A small sound classifier, trained from scratch: muon at rate 0.029, 26041 training examples.
Rows from block 8, named by matrix and row number. Rows with one number belong to one channel. Each number is 128 + 32 x the weight over the matrix's rms, rounded and kept within 0 to 255. All counts start at 0.
# convs0: first width-9 conv (model.blocks.8.convs.0.weight, 192x192x9), inputs 0-27, a 9 kernel for each
# convs1: second width-9 conv (model.blocks.8.convs.1.weight, 192x192x9, transposed), outputs 0-27, a 9 kernel for each
convs0.55 [144 137 113 158 155  87 141 117 121 150  92  49 137 150 106 110 123 156 148 141 118  93 163 135  99 109 129 111 148  91 136 135 159  92  77  57  78 150  83 129 158 134 158 121  88 123 161 120 122 148 101 181 129 122 118 201 128 103 108 101  81 114  87 108 146  98 124 153 138 150  67 132  85  80 103 180 108 108 162 144 137 135 113 100 144 167 128 120 146 125 193 163 163 149 147 148 158 111  36 125 175 195 117 120 151 130 118  30 138  64 136  99 106 168  90 174  88 179 107 166 153 121  99 148 159 137 128 103  89 117 128  91 153 150 103 128 145  90 168 175 126 156 149 125  43 112 102 144 146 150 169 154 157  71 118 138  82 122 121 123 160  46 130  70 144 106 210 117 143 153 126 171 102 101 143 121 168 139 106 125 149 104 108  99 192 119 134 136 166 106 112 176  74 183 129 127 165 150 177 103 121 155  87 178 126 134 108 148 105 106 117 235  90  97  81  63 145 127 119 146 187 137 142 158 146 187 142 107 179 146 160 106 143 130 119 107 129 130 181 150 103 139 137 133 152 103 174 194 133  98 151 117]
convs1.55 [143 192 113 140 134  97 112  81 204 157 152 125 113 102 158 138 101 145 104 177 145 106 104 154 123  97 130 114  56 138 166 152 112 144 141 185 157 184  99 113 164 122  88 180 133  93 102 110 126 151 122 110 118 161 173 111 173 186 188 141 135 141 156 123 169 167 111  75 153 130 153 130 102 154 152 155 154 157 115 122 132 128  99  88 162 143  82 136 144 179 134 125 129  87 133 160 125 110 109 120 165 102 103 190 111  91 139 184 124 122  70 185 154 120 159 109 110 164 143  48 144 140  82  94 105 169 136  65  97 171 127 106  99  91 106 126 123 151 147 148  95 146 124 153  92 148 141 118 116  98 150 121 117 102 156 102 114 125  94  85 160  63 139 206 126 146 155 112 158  81 115 212  93  98  70  91  88 117 149 125  64 108 131 173 129 106 146 107 137 129 139 132 116 127 144 123  98 137  73 110 157 102  82 125 155 106 163 131 117  78 158 109 131 136 103 111  55 113 156 104 152  82 111 104 179 116 139 139 168 112 144 154 136  68 138 167 125 116 100 136 105 163 105 101 101 102  46 107 108 106  71  94]
convs0.56 [163 168 112 129  92 137  86  98 171 104 195 143 132 102 166 123  84  65 151 130  86 105 140 132 122 131 180  83 197  84 131 164 145 124 147 142 164 167 125 177  59  68  84 111 116 119 197 153 150 176 166 118 134 116 135  89 152 144 121 113 103 147 185 147 147 101 142  90 103  87  59 158 116  58 161 120 138 135 151 122 133  82 169 158 166 135 115 128 118  88 134 120 144 146 118  73  94 116  80 148 104 136 134 141 173 129 151 126 125 118 206 143 166  97  99 117 118 182 159 110 104 137 135 113 134 136 151 168  73 161 107 112  98 105 166 140 167 142 194 175 140 148 134 144 112 103 109 147  81 152 106  74 134 117 112 112 183 116 138 136 116 144  95  97 158 105 105 118  92 116 159  82  41 129 117 135 109 161 187  94 130 154 130 140 110 190 133 151 114  91 127 121 137 155  82 228 138 163 138 123 130 159  98 114  96 139 125 140 130 182 123 123 126 137 133 154 139 125  76 182 176 142 149 128 120 110 140 140 164 118 164 127 153 112 130 152  54 120 122 125 113 145 112 118 151 158 160  88 106 114  65 142]
convs1.56 [124 123  72 133  97 150 115  90 162  81 177 166 152 109 182 113  93 118 105 110 101 187 111 110  99 104 134 130 113 123 165 156 119  97  94 121 114 173 100 149 152 195 142  95 117 162 135  95  93 157 104 131  99  84 193 131 124 163 174 173 154 110 158  78  75 128 114 111 137  96  86 157 162  99 108 146 146 189 127 163  67 147 133  83 153 174 126 112  95  94 129 111 141 165 106 128 106 127 152 163 160 114 126 128 121 158 149  95 159  94 140 104 126 144 115 211 146 148 121  71  97 147  89 127 105  81 139 145  97 109 152 112 136 162 157 180 139  90 122 101  87 151 102 124 113  92 193 127 140 137 108 123 131 148 113  60 137  75 172 120 161 147 144  90 135 122 134 127 127 109 120 150 104  75 128 117 127  92 148 140  79 109  64 111  82 120 118  88 110 104 121 105 177 110 156 175 145 126 112 168 153 155 183  61 133 100 106 174 109 127 124 156  97 167 123  81 140 119 158 134  98 196 146 101 117 125 157  86 119 165 127 122 139 155 102 144  67 167  79  94 172 148 148 112 147 158 114 143 154 113 120  91]
convs0.57 [115 165 172 141 131 145 125 171 105 111 143 164 135  77  41 109  99 109 115 170 121 132 106 164 104 132 140  67  57 156 117 165  92 121 144 108  99 167 181 135 133  65 105 187 179 132 113 137 172 153  36 100 137 136 108  71 120 114 102  40  63 129 127  63  78 109  68 121 134  77 153 158 208 113 122 144  90 155 117 109 107  43 190 177 170 100  90 111 149 148 146 111 163 146 120 153 190 122 130 101 179 174 153 117  73 150 139  95 180 106 118 150 143  82 147 143 137 104 143  80 199 123 121 113 111 155 132  57  86  69 134 156 122 184 145 142 107 136  99  89 142 117 140 164 154 168 120 144 157 145 173 149 130 136 103 128 130 156 119  56 195 116 135 175 126 121 112 142 108 154 119 133  90  98 113  95 112 131 102  77  80  94  77 148 104  91  80  70 139  13  82 168 138 136 137 120 148 140 133  61 112 113 151 101 116 187 153  88 119 128 141 114  99  93 164 129  74 106 131 182 170 152 118 135 154  76 141 164 176 134  97 135 178 134  85  98 122 103 137 159 121 141 108  66 161 183  70  82 110 115 145 126]
convs1.57 [142 171 131 137 137 162  97 104 128 202 245 192 167 165  98  77 127 140 149 137 177 155 119  60  98 179 127 101 111 105  96 119 114  99 176 109 121  45  78 150 149 157 105  70 109 169  99 111 144 144 113 141 128 145 221 139 147 190 145 142  42 128 154 114 147 115 143 142 112  75  73 124 119 110 190 157 165 123  96 140 113 138  99 107 167 113 121 101 176 118 141  57  66 131  81 149 126 133 112  80 147 146 144 119 141 208 170  96  70 107  87  89 128 136 109  59 106 168  41 177 141  84 121 101 143  44 107  70 107 121 128 177 178 152 146 107 124 160 105 141 125 166 120 139 132 180 138 127 169 123 116 125 135 136 123 141 118 110 122 116  88 196 141  99 114 214 171 127  94 184 145 127  96 169 129 132 163  75 133  45 130  93  98 126 143 144 135 122 129 135 145 111 173 142  59  58  94 138  70 171 186 107 149 143 116 140 164 117  50 125  85 121 146 163 127  85  26 158 154 171 156 158 140 131 122 146 132  94 147 114 142 141 131  77 139 121 157 128 125 146 139 180 185 139 181 142 120  84 123  77 138 134]
convs0.58 [142 103 128  47 151 117 123  89 135  91  86 103 175 174 184 112  94 124 102  83 148 128 107 139 124 147 128 152 136 120  58 144  58 179 140 171  86  99  78  61 155 142 108 115 110 105 106 121  96 117 153 164 187 108 142  72 107 145 131 191 121 140 111 138 124 126 147 159 163 146 204 100 124 151 133 147 149 110 139  75 116 114 113  96 121 101 139 159 124 123 127 127 151 204  49 195  84 118  86  79  79 148  91 173 193 173  98 147 131 129 123 172 103 130 102 148 123  94 140 113 130 168  80 142  98 138 161 102 139  71 110 128 111 137 103 134 113 139 101  77 109  70 130 139 158 119 128  72 126 103 132 144 106 108 122 108 166  76 157 109 194  72 167 169 165 110 159 164 135  50 174 131 139 149 117 148  91 141 107 132 175  26 111 121 119 104 101 154  68 147  93 134  88  55 129 118  97 112 162 160 173 115 148  75 109 106 134 113 114 146 133 141 101 141 120 127 172  96 139 103  74 147 140 136 120  75 115 117  30 120 103 195 130 153 157 173 146 129 134 138 116 130 145 116 110 119  50 167  91 166 102 109]
convs1.58 [118 161 209 158 108 126 107 123 163 120 131  29  76 107 128 185 161  99 177 187 132 133  83 127 136 110 120 130  87 113 199 135 106 229 149 137 144  84 156 143  90 151 126 175 174  83 128  92 150 167 123 131 127 128  79  78 132 157 100 170 200 205 201  64  96  87 123 165 180  86 153 110 115  60 135  94 145 151 163 100  90 110 103 150 130 152 152 160 161  64  70 138  62 112  89 120 139  77 170  33 137 126 134 142 149 152 156 134 131  98  94 136 143 127 101 195 163 101 159 150 121 149 113 102  88 116 174  94 124 153 226 111 115 132  80  65 155 121 148  74  91 169 148  68 168 120  91 173  91 156 129 114 109 120 145 129 152 157  86 178 136 151 144 138 136 112  85  79  79 183 130 176 103 174 152 185 100 153 112 149 122  94 137 183  85 137 139 154 181 171 142  96 144  93 113 177 108 202 111  58 133 180  55 116 152 108 138 119 144 168 178 174 156 129 127 168 164 140  90 204 123 133 156 110 144 144 100 105 133 137 117  98 149 133  89  89 111 104 146 142 132 131 104 148 155  62 142 148 113 163 110 119]
convs0.59 [159  92 174  68 149 112 102 127 125 121 135 125 126 166  79  98 165 138 167 170 191 125 106 108 152 106  98  85 112 131 114 127 114 116 132 132 130  97 163  91 180 110 159 188 127 164 131 188 138 162 151 143 110  86 152  75  84 112 170 135  95  85  77 201 123 109  78 117  92 102  89 164 150 106 175 153 123 129 163  83 128 132 116 191  74 165 129 161 119 175 184  77 122  94 188 141 113  63 156  90  63  96 173 105 100 109 110 101 168 134 151 141 129 133 153 100 167  73 121 122 135 115  67  75 126 166 103 110 155  84 123 177 123 130 124 133  80 104 176 166 173 152 175 148 174  98 143 110 166  96  77 146 173 156 146 129  70 114 201 130 143 128 113 120 141 166 132 129 158 106 167  85  68 140 116 155 180 135 147 101 123  97 133 146 134 172 109 123 101 132 163 103 171 107 156 100 110 168 190 100 165  77 132  94 150 157 149 165 109 114 134 120 169 134 149 138  98 116 142 167 105 184 140 128 153  92 105 146 131 173 135 148 179 107 152 113 118 123 116 115 129 130 176 154 134 214  84 189 191 148 102  92]
convs1.59 [116 110 129 111 169 114 145 123 168 116 105 139 111 124  94  85 164 119  82  82  98 133 139 157 153 195 152  97 124 158 123 164 153 180 153 121  94 118 172  93 169 165 144 136 157 149  66  90 160 165 144 128 132 142 169 140 152 115  91 111  77 104 115  97 119  99 142 126 104 112 149 125 135  95 140 117 104 129  95 149 168 155 156 122 147 105 117 114 118 135 132 104 111  92 138 122 136 154 158 128 152 127 164 124 167 176 150  78 136 137 141  89 111 135 138 163 128 117 138  90 142 114 135 146 159 136 103 120  94 186  98 161  96 150 120  96 207 124 153 155 105 174 147 129 103 136 154 145  66 145 105 101 134 102 144 100 145 203 145 155 148 141 154 147  81 135  68 112 117 113  82 104 105 105 104 149 122 124  94 191 165  48  98 162 141  96 129  77 149 133 160 108 106  79 133 138 124  53 180 185 168 133  94 134  88 137 178 100  62  84 128 152 135 141 119 130 132 128 108 149 134 109 145 124  80 149  94 158 113  87 121 150 141 184 176  95  94  66 108 160 156 123 144 139 127  65 121  80 104  98 147 163]
convs0.60 [186 179 122 148 151 190 160  96  90 109 155 112 133 106 177 143  95 122 151 104 152 124 138 126 134 183  84 120 140 137 131 131  58 204 116 185 105 165 136 215 135 162 132 139 130 136 136 151 119  80 129 103 132 144 105 156 130 177 137 138 146 144 101 129 176 197 132  48  88 113 130 157  34 179 136 146 164 137  90 179 165 119 115 144 197 132 139 134 130 114 119  69 126 134 137 102 127 137 175 156 116 129  95 122 164 119 104 104  73 103  58 118 197 139  84 144 113 170 126  80 134 157 119 102  76 139 101 116 157 113 168 100 144 163  90 154 166 116 148 180 169 123  78 109  28 149  78 119 122 147 163 141 144  80 134 113 125 110 143 121 148 109  37 130 144 110 106 161 121 174 120  86 167  77 155  99 101 135 214 109 137 106 151 130 109  93 134 156 122 121 149 156 119 170  73 172  92 171 114 130 108 157 106 209 141 141 142  61 121  89 161 119 134 136 149 114  98 158 164 103 154 137  97 114 113 156 147 150 191 134 152 162 125 113 106 121 126 192  99 129 140 135 152 104 197 119 136 145 172 144  69 115]
convs1.60 [157  26 137 112 101 150  98 139 152  78 166  88 154 142 119  84  83  95 151  78 117 166 174 109 168 173 156 139 131 111 140 109 113 146 123 137  91 139 111 141 119 117 121 148 126 105 119  60 136 138 141 180 110 125 144 103 147 154 130 137 173 138  87 140 165 130 126 105 113 135 172  81 103  81  96 135 137 124 140  99 144 109  86 145 107 133 106  98 169 133 142 143  87 100 125 105  87  94 148 110 107 127 101 149 165 138 146 106 118  60 120 106  95 121 151 170  95 141 116 111  92 155 105 155  74 173  75 144 121 117 100 127 147 107 168 175 103 137 184 126 103 121 127 108 109 103 149 122 133 142 190 120 161 198  81 133 116 107 123 115 101  98 131 132 171 149 176 113 139 100 135 172 123 124 151  98  99 146  77 112  92 110  69 128  94 131 126 132 127 111  90 117  85 123 113 165 131 154 136 141 150 107 125  87 138 107 108  92 137  79 120 129 190 135 161 106 108  86 112 104 156  83 118 158 126 107 154 118  94 136 158  82 149 113  78 149 128 135 114 103 176 124 116 156 133 133  70 159 101 117 114 108]
convs0.61 [102 125 179  97 160 120  79 130 158 118 158 137 107 162 101 143 180 171  74 156 156 198  85 154 115 131 147 110 180 112  83 197 114 113 117 111 128  97 155  87 218 164 156  61 156  93 103 148 109 170 133 158 131  66 149 139 139  91  74  36 139  99 105 150 145 186 132 116 108 157 122 183 149 162 128  97 137 101 149 120 159 149 150 122 112 148 167 156 103 120 141  97 153 166 135 174 194 120 152 148 142 139 111  89 127 136 139 162 106 146 128 101 101 107 157 147 130 183 104 132 129  74 173 131 107 122 141 134  82 121 132  95 125 156 145 124 105 151 120 170 189 160 147 105  96 122 100 122 156 145 123  86 143  96 164 116  95  94 101 128 131 189 112 185 135 134 107  83 154 184 146 134 120 123 126 121 119 118  68 130 141 152 119 116 141 123 113 165 156  84 110 153 168 150 135 101  70 120 130 100 160 123 148 124 234 108 111 123  73 177 128 172 117 135 110 127 157 125 171 111 131 174 120 155 106  89 132 105  75 199  88 128 100 111 158 114 145 101 124 126 180 143 194  92 147 148  87 208  95 114  98 119]
convs1.61 [ 60 146 124 113 106 133  67 107 142 188 141 185 106 102 121  86 139 179 205 161 117  95 115 155 146 143 108 110 168 117 143 174 171 105 104  79 104 109 153 117  88  57 125 172 185  95 132 137 212 107 120 140 131  62  60  24  49  99 170 197 136 132 124  57 131 127  84  91  58  70 120 125 162 179 108  79 164 156 147 169 206 119 158 109 181 128 124 126  93 112 150  98  55 101  86 169 193 165 163 183 105 110 189 124 109  76  75  85 147 121 141 125 163 134  88 118 207  56 152 105 186 131 107 109 111  61  74 172 116 132 109 119 173 124 129  88 146 155 148 156 178  76  70 186  70 196 144 161  87 104 135 139 111 144  76 157  82  91 168 114 121 122 108 107 154 137 103 102 178  99  88  79  74 161 107  96 119 161  90 103 182 131 161  80 142  60 123 143 106 128 174 140 116 131 106 125 140 130 147 101  26 104 136  87 117 124 132  60 101 158 176 122  85 172 114 159 195  90  99 145 134 185  45  76 125 163 130 154 117 119 105 112 100 133 101  46 141 134  70 170 134 161 135 146 108 144  52 138 107  59 137 161]
convs0.62 [141 115 137  82 204 154 176  99 121  86 115  64  94 148 119 160 142 123 174 121 149 134 156 151 125 135 170 149 141 154 137 149 119 164  68  97  97 140 183  93 191  99 102 146 114 157 108 125 134 123 116 136 100  98  68 141 139 139 107 125 111 105  87  51 122  60  80 142 125 107 148 169 114 118 124 140 179 165 119 143 116 106  89 103 122 144 190 131 101  93  71 126  92 132 121 172 106  86 140 105 132  71 165 189 100  85 149 129 173  83 129 138 121 147 183 106 116 123 111 153 115 155 109 164 149 109 142 111  68  86 114 119 129 136 120 123 142 132 111  82 190 103 158  76 167 158 108 121 128 103  73 142 134 108  73 150 164 115 113 137 136 112 148 153  91 107 145 123 101 124 154  72 130 148 133 126 137  69  99 134  83  83  98 131 114 110 128 133 103  97  75 120 135 141 227 112 179 124 137 160  56 195 128 121 149 115 194  54 136  73  60 140 121 158 136  89 164  88 133 104  81 169 166 191 183 114 104 142  85 215 147 121 119 167 123 126 117  90 144 130 113  92 114 140 115 170 157 193 142 137  68 106]
convs1.62 [ 96 187  89 134 115 116  75  74  75 103 129 114  99 154 147 154 118 147 160  96 120 111 105  85 121 139 180 169 126  92 118 160 125 150 183 134 116 115  94 102 106 105 107 137 179 104  85 167 202 168 124 105 109  97 161 121 140 165 120 133 120  73 101  77 147 108  97 112 130  82 132 170 173  80  84 158 175 168 123 108 124 135  95 159 166 109  97 100 160 120 113 146  90  88  79 112 121 143 174 153 121 205 168 156 153 115 127  55 121  94 134 107  79  86 138 154 121 181 129  93 107 104 118  85 138 154 145 146 109 125 132 154 148 166 108 128 156 207 107 123 134 157 117 152  81 155 163 146 147 138 128  99  75  97 134 167 115 123  91 101 129  88 178 179 155 167 105 109 156 154 116 113 138 138 122  94 152 116 129 162 157  90  89 204 111 160 134 139 158  92 163  99 106 129  76 121 169 147 124 118 131 111 103 123 102 187 104 105  94  70 122 111 146 120  83 120 145 185 136 105 108 107 116 146 152 145  91 159 159 225 168 123 144 132 171  92  97 123 109  79 131 123 145 111 133 117 116 176  83 115 122 175]
convs0.63 [164 151 174 160 111 107 114  81 100 168 127 102 148 113 117 134 122 151 189 131 169 154 129 108 134 119 128 170 142 149 158 119 110 117 132 142 140 104 165 191 105 126 121 157 126  94 170 159 137 106 138 142 147 156 136 105 145 148 154 116 111  86  46 101 121 176 154 116 118  59 109  91 147 116 162  96 149 180 130 107 130 157 154 156 136  70 108  99 124 138 132 119 150 180 179 175  82  96 171 147 148 143 185  96 126 128 128 109 112 141 136  98 132  78 158 107 155 189 134 124 124 123 138 126 159 115 124 130 105 174  86  67 142 126 118 160 101 147 109  90 146 127 196 130 135  85 157 130 112 109  99 110 138  81  87 199 184  96 114 137 251  42 152 156 147 123 145 148 112  96  96  70  78 153  83 134 105 122 142 115  84 142 108 105 133 129 111 145 185 199 161 115 146  99 139 114 155 104  79 175 175 142 152 152  94  78 110 148 114 107 182 122 163  82 110  67 127 131  54 185 128 127 178 130 147 163  70 149 111 101 167 156 148 106 128  99 145  78 150 122  98 131 147 186 180 115 135 158 111 125 127 146]
convs1.63 [135 112 162  99 157 131 127  99 142  80 131 125 121 131  93 123 165 131 130 134 165 165 112 105  63 140 136 125 154 158 116 147 110 139 107 121 118 174 167 152 176 115 113 176 103 158 109 155  84 159 147  81 160 142 164 142 121 135 147 128  85 143  94 112 143 154 121 106 134 103 121 131  93 181 122  94 169 103 188 115 155 133 113 119 140 157 159 140 152 129 126 130 130 108 101  97  67 109  99 150  91 133 146 111 156 146 114 155  85 192 136 124 121 121 109  88 119 173 138 122 133  93 156  92  74 114 198  98 117 135 118 142 121 131 157 159 165 124 132 199 120  99 138  84 158  89 166 152 130 142 142 169 105  96 131 153 136 137  84 152 122 135 198 107  97 142 128 171 128 141  86 133 108 101 149 119 130 127 114 140 125 102 166  86 111 153 129 147 107 144 102 105  96 129  96 146  96 151  63 112 118 160 115 177 140 139 156 147 155 142 146 141 139 155 109 133 149 137  93 184 106 140 125 135 121  84 115 107 136 116 186 124 105 169 130  89 186 141 155  75 130  88 146 144 186 129 136 133 159 152 120 121]
convs0.64 [167 140 106  98 115 142  82 121 114 117 106 161 131 114  92  54 174 134 165 249 137 139 124 142 113 162 206 170 128 119 148 111 101 149 125 118 164 181 121  73 102 101 135 186 102 133 168 129 112 130 176 146 135 132  80  73 125  99 159 135 123 132 192  64  29  94 183 156  70 181 180  62 168 145 182  97 131 143 103 161 148 107 146  96 105 104 117 173 123 141 169 142 140 134 137 145  54 150  74 156 120 143  57 113 104 145 151 185 180 179 159 115 104 128 131  97 119  69  79 120 118 127 154 134 102 185 110 135  98 160 171 131  88 181 160 120 189 143 121  64 153  92 174 132  72 144 165 131  95 127 128 128 168 118  93 130 150  67  87  82  76  74 124 129 131 130 144 110  81 135 107 130 162 192 146 170 164  86 119 104  74 164 151 139  96 117  92 115  94  84 175  85 146 109 106  95 135 118 178 164 172  81 131 132 172  72 108 183 122 125 113 103 155 173 109 114 112 120 143  52 103  65 159  74 145 208 122  90  97 143 112  63 112 130 105  73 103 130 150 109 174 144 123 213 168 144 101 111 123 107 121 139]
convs1.64 [ 96  60 145 159 113 148 164 126  92  50  77 105 127 149 148 148 108  99  97 124 146 144 118 147 143  74  83 192 155  60 143 132 122  98 111 115  72  89 127 159 102  77 144 100 117  48 146 152 123 126 108 138 155 125 121 154 132 138  91  93 111  95  61 179 171 109 107  96 111 108 138 163 169 137 102 112 112  92 163  84 156 136 151 106 125 109 122 135 174 132 102  92 134 115 123 127 133  83 114 203 197 163 101 102  99 110 114  95 134 114  95 143 127 116 121  45  90 104 161 110  80 136  89  74 129 133 177 168 162 152 135 115 113 104 137 107 166 149 109 139  72 177 102 154 111  99 222  91 140 119 172 143 178 182 213 115 159 108 142 124 102 137 178  88 146 143 148 173 151 176 169 129 106 113  99  92 109 109 114 120 124 169 116 103 122 152 133  89 101 111 117 186 125 180 113 103 103 125 132 122 110 131 134 130  81 106 118 103 126 126  85 116 115  99 158  90 107  82  97 146 136 169 105 183  92  63 148 133 142 168 133 147 117 146  66 161 100 168 151  90  98 122 114 196  98 133 152 164 108 146 129 122]
convs0.65 [154  82 102 156 105 188 183 122 137 111 141 106  98 119 176 125  95 137  90 111 119 122 142  88 124 120 119 134 145 117 156  48 162  88 116 105 168 163  59  93  54 134  99 113 159 145 233 135 130  76  75  79 109 143 148 125  98  66 111 103 166 131 202 104 138  69  89 103  84 133  93 189 119 191 116 140 176 133  92 107 107 201 130  87 117 116 149 114  92  59  72  90 144 157 107  53 148 136  93 124 169 137 114  98 199 121  98 120 251 111 149 165 143 125 122  97 153 119 130 103 105 128  85 116  84 119 132 187 141 114 145 142 110 152 119 137 166 159 129  94 116 145 124 157  42 149  77 146 140 148 106 166 112 183 111 138 168 111 107 169 160  97 122 152 112 132 107 114  88  85  86 130 126 106 153 186 136  76 133 128  75 131 169 149 138  70 143 121  97  95  77 210 199 173 116 152  77 122 123 201 131 136  52 161 123 211 140 157 128  76 142  85 132 100 101 176 157 151 183 194  90  96 132 109 137 168 154  65 145  70 144 119 136 125 113 177  74 120 137 112 195 156 144 208 135  58 131 130 157 141 125 141]
convs1.65 [161 109  47  64 160 130 100 147  76 128  98 185  74 149 116 138 152 117 124 187 157  91 163 159 124 145  99 121  76 104 120 172 176 100 121 116 131 126 143 166  90 152 145 158 148  87  93 159 117 117 115 143 138 186 222 188 137 169 135 149  83 125 149 155 161 152 127 143 149 141 173  79 158  92 134 138 129 164 154 100 162 185 141 183 117 153 113 188 153 111 105 139  90 113  71 165 105  87 128 171 161 126 129  63  84 177 155 166 170 108 120 130 110  97  89 142 115  69  98 156 134  76 182 126 127 140 108 103 186  93 164 157 130 150 121 113  90 143 126 148 153 178 148 116 127 111 165 110  48 110 166 176 132 183  87 158  96  93  80  95 138  82  84 109 142 141 207 136 202  66  94 119 122 133 115  80 118  97  79 156 109 145 135 163 155 189 102  90 122 134 155 138 116 139 107 128  75 106 192 187  92 108 122 133 135 174  88 154 140 124  79 171 129 137 151 116 127 162 102 128 177 152 167  96 197  80  99 179 175 129 129 137 126 109  92 131 179 138 122 123 129  87  91 158 126 148 182 136  82 100 139 114]
convs0.66 [102 153 152 101 180 121 146 144 186 114 159 144  81 113 116 162 140 183 141 146 139 178 132 153 134 111 146 120 149 122 117 136 105 147 119 125 183 200 115  53 199 137  86  91 191  96 120 193 115  58 124 136 107  53  78 161 148 118 122  92 156 103 128 136 162 113  95 169  85 143 140 127  71  81 167 106 145 122 151  86 155 119 157 165 115  79 160 141  92 100  89 129  91  75 157 158 135 141 114  85 132 166 140 120  79  95 163 131 116 123 130 117 139 166 110 105 120 116 119 108  90 110 122  94 127 132 126  40  80  92 160 189 113 159 137 107  48 191 101 111  86 160 146 126 167  51 120 168 124 129 145 121 103  97  90  80 137 178 166 110  80  64  95 121  90  71 100  90 125 154 146  70 141 146 142 121 118 182  63 180  85 120  74  79 154 147  93 161 129  88  95 170 117 168 139 107 131 141  17 109  62  41 141 127 109  91 177 105 107  96  93 173 185 125 122 109 159  96 159 153 126  78 142 124 141 159 178 206 138 111 112 163 127 179 106 151 107 102  78 116 137 142 146 160 148 120  12 136 148 137 149 123]
convs1.66 [ 90 149 138 127 154  86 157 148  92 117 183 132 103 180  94  69 108 142 121 115  77 142 159 123 114  77 152 114 128 100 195  87 111 120 141 105 177 140 167 112 203 215  91 132 173 125 143  80 131  67 174 100 140 123 114  80 127 133 122 123 112 114 145  33 152 117  98 158  95 151 105 145 120  99 205 181 131 104 138  83  98 109 175 191 146 122 122 133 141 133 148  83 137 115 164  90 156 119 136 113 114  82  79 141 123 113 138 110 175 135 154  92 132 132  70 123 124 206 140  77 175  63 111  89 117 103 131  79 178 169  99 135 170 167 150 124  52 142  98 146 139 114 224 111  99 188 112 143 111 169 121  89  99  81 104  63 124 118 108 171  79 123  68 121  95 142 116 123  94 139 176 100  86 129 117 117 141 125 109 150 177 145 100 149 177 120 156 110  93 100 148 145 145 118 111 140 138 146  67  98 166  88 149  96  96 132 106 104 135 118 189  82 133 150 194  92 150  97 157 101 143 152 126 122 172 110 132 128 130 147 107 141 107 180 122 120  72 137 129 168 126 119 149 133 177  53 129 117 138 117  88 136]
convs0.67 [107 161 131 160 193  99 165 133 159 111 142 149 108 133 176 122  80 116 109 110  79 163 163 174  90 113 141 143 156  93 130 108 115 109  88 169 123 160  93 172 173 104  78 131 160 140 156 194 168 138 164 146  99 172 166 179 158 116 130 123 131 156 141 131 145 125 176  94 127 135 177  57  44 110 108 163 103 130 139 153 142 123 173 138 174 166 131 112 139 128 134 140 122 190 105 166 207 202 145 122  88 102 186 155  90  99 141 111  87 122 166 157 139 136 129  88 113 139  95 103 179 129  97  57  67 114 148 130 110 134  75 164 124 116 192 110 144 140 126 127 124 142 147 139 123 141 149 147 151 131 142 107 149 105 156 115 119 103 124 143 146 167 115  76 119  96 144 163  89 138 191  95 124  89 150 147 182 139 148  94 116 155 144 136 122 136 110 187 136 174 132  80 154 170  96 113 160 131 131 114 159 114  74 115 147 112  73 128 187 113 107 177  89 168 147  91 130 140 154  89 233 131 159 135 127 171 190 151 151 167 106 114 180 144 141 116 109 116 137 139 123 134 118 110 170  90 188 138  76 105 116 127]
convs1.67 [ 97 127 117  61  94 125  95 163 123 136 154 177 115 101 130 106 152 116 127 156 152 180 139 135 142 134 152 117 132 141  72 138  97 134 142 101 178 169  85 159 102 128 128 140 109 109 112 147 132 194  95 112 124 106 197 125 148 141 154 104 156 136 110 175 146 159 127 129 151  69 113 172 144  75 162 120 128 145 101 150 197 147 137 109 182 167 129 104 106 144 138 184 130 100 144  73  94 118 156 129 176 105 178 158 118 134 120 105 156 115 142 125  77  80 113 157 111 104 104 153 117  93  71  92  83 113  74 151 148  99 141 121 115 184 160 158 140 128 156 146 132 155 112  69  57 133 144 132 148 145 157 157  99 156 118 117 131  82 108 106 126 124  87 106 139 113 153 137  92 137 168 153  85 125  92 143 138 151 127 116 116 111 117  99 169 158 151 147 100  99 130 145 100 107 140 108  90 181 149 119 168 112 136 129 155  86 110  99  98 156 133 203  82 152 114 125 116  97 188 167 148 134 160 127 111 105 142  97 160 151 190  99 166 141 112 167 103 128  96 107 121 171  99 173  57 133 100 145 110 140 122  73]
convs0.68 [111 199 120  61  75 100  93 123 134 143 191  98 107 109 145 145 143  46 166 137 149 188 147 130 162 160  50 110 176 179  99 104 106  96 169 138  71 220 235  87  75 111  99 126 153 108 110 208 192 105  97  63 123 146  78 108  98 113 128 126 156 207 160 128 120 144 155  96 114 137 162 116  88 121 110 158 103 108 147  97 140  91 161 190 117 111 129  77 135 137 174 141 196 167 145  93  68  55  69 161  81 161 149 119 160  95 135 120 142 142 206 141 132 136  99  84 163 185  78 120  59  49  90  99  59  75 135 126 162 107 138 136 146 161 181 158 119 141 181 171 133  79 105  99 145  91 156 146 190 161 145 122 121 175 110  53  85 132 161 132 132 138 193 205 123 105 123  96  95 149 178  95  90  78 150 151  76 166 172 165 184 130 119 137  94 144 160 165 109 225  73 155  93 166 159 148 119 111  48 163 136 141 145 109  74 149  57 109 116 150 133 156  98 158 149 100 136  71 158 133 106 119 153 168 105  92 194 186 169 110 153  93 141 125 126 133 179 111 102 133 121 164 199 116 151 184 101  86 130 119 114 109]
convs1.68 [121 149 144  95 156 112 115 109 145 163 206 159 109 119  92 145 161  87  88  71  49 160 123 118  77 140  71 155 113 141 154 147 133 140 123  73 117  59 151 126  91 125 137 119  92 160 128 163 108 108 149 142 158 161 124 119 151 121 179 167 113 106 104 181  83  79 122 102 158  81  36 125 120 188 170  83 186 152 113 153 114 187 107  97 108 118 182 159 179  73 185 132 120 176 162 138  74 107 151 114 136  81  74  61 177 105 137 123 108 181 163 116 145  95 132 107 144 255 144 176 106 125 143 145 131 132  79 126  61 122 130  72  82 120 134 130 198 187 106 130 126 172 144  93  79 132 106 167  88 116 112 117 129 139 127 110 101 126 132  72 115 117  96 142  95 114 183 128 111 133 133 121 143 173 134  99 119  71 159 150 143  95  87 181 188 181 159  88 167 189 138 147 173 148 165 111 107 126  86 127 199 114  75 126  80  83 128 102 159 133 140 122 156 151 166  91  60 115 118  98 105  99 167 107  90 123 174 182 101 181 228  84  69 129 149  83 139  85  84 128  94 122  82 120 153  99 123 123 112  89 146 145]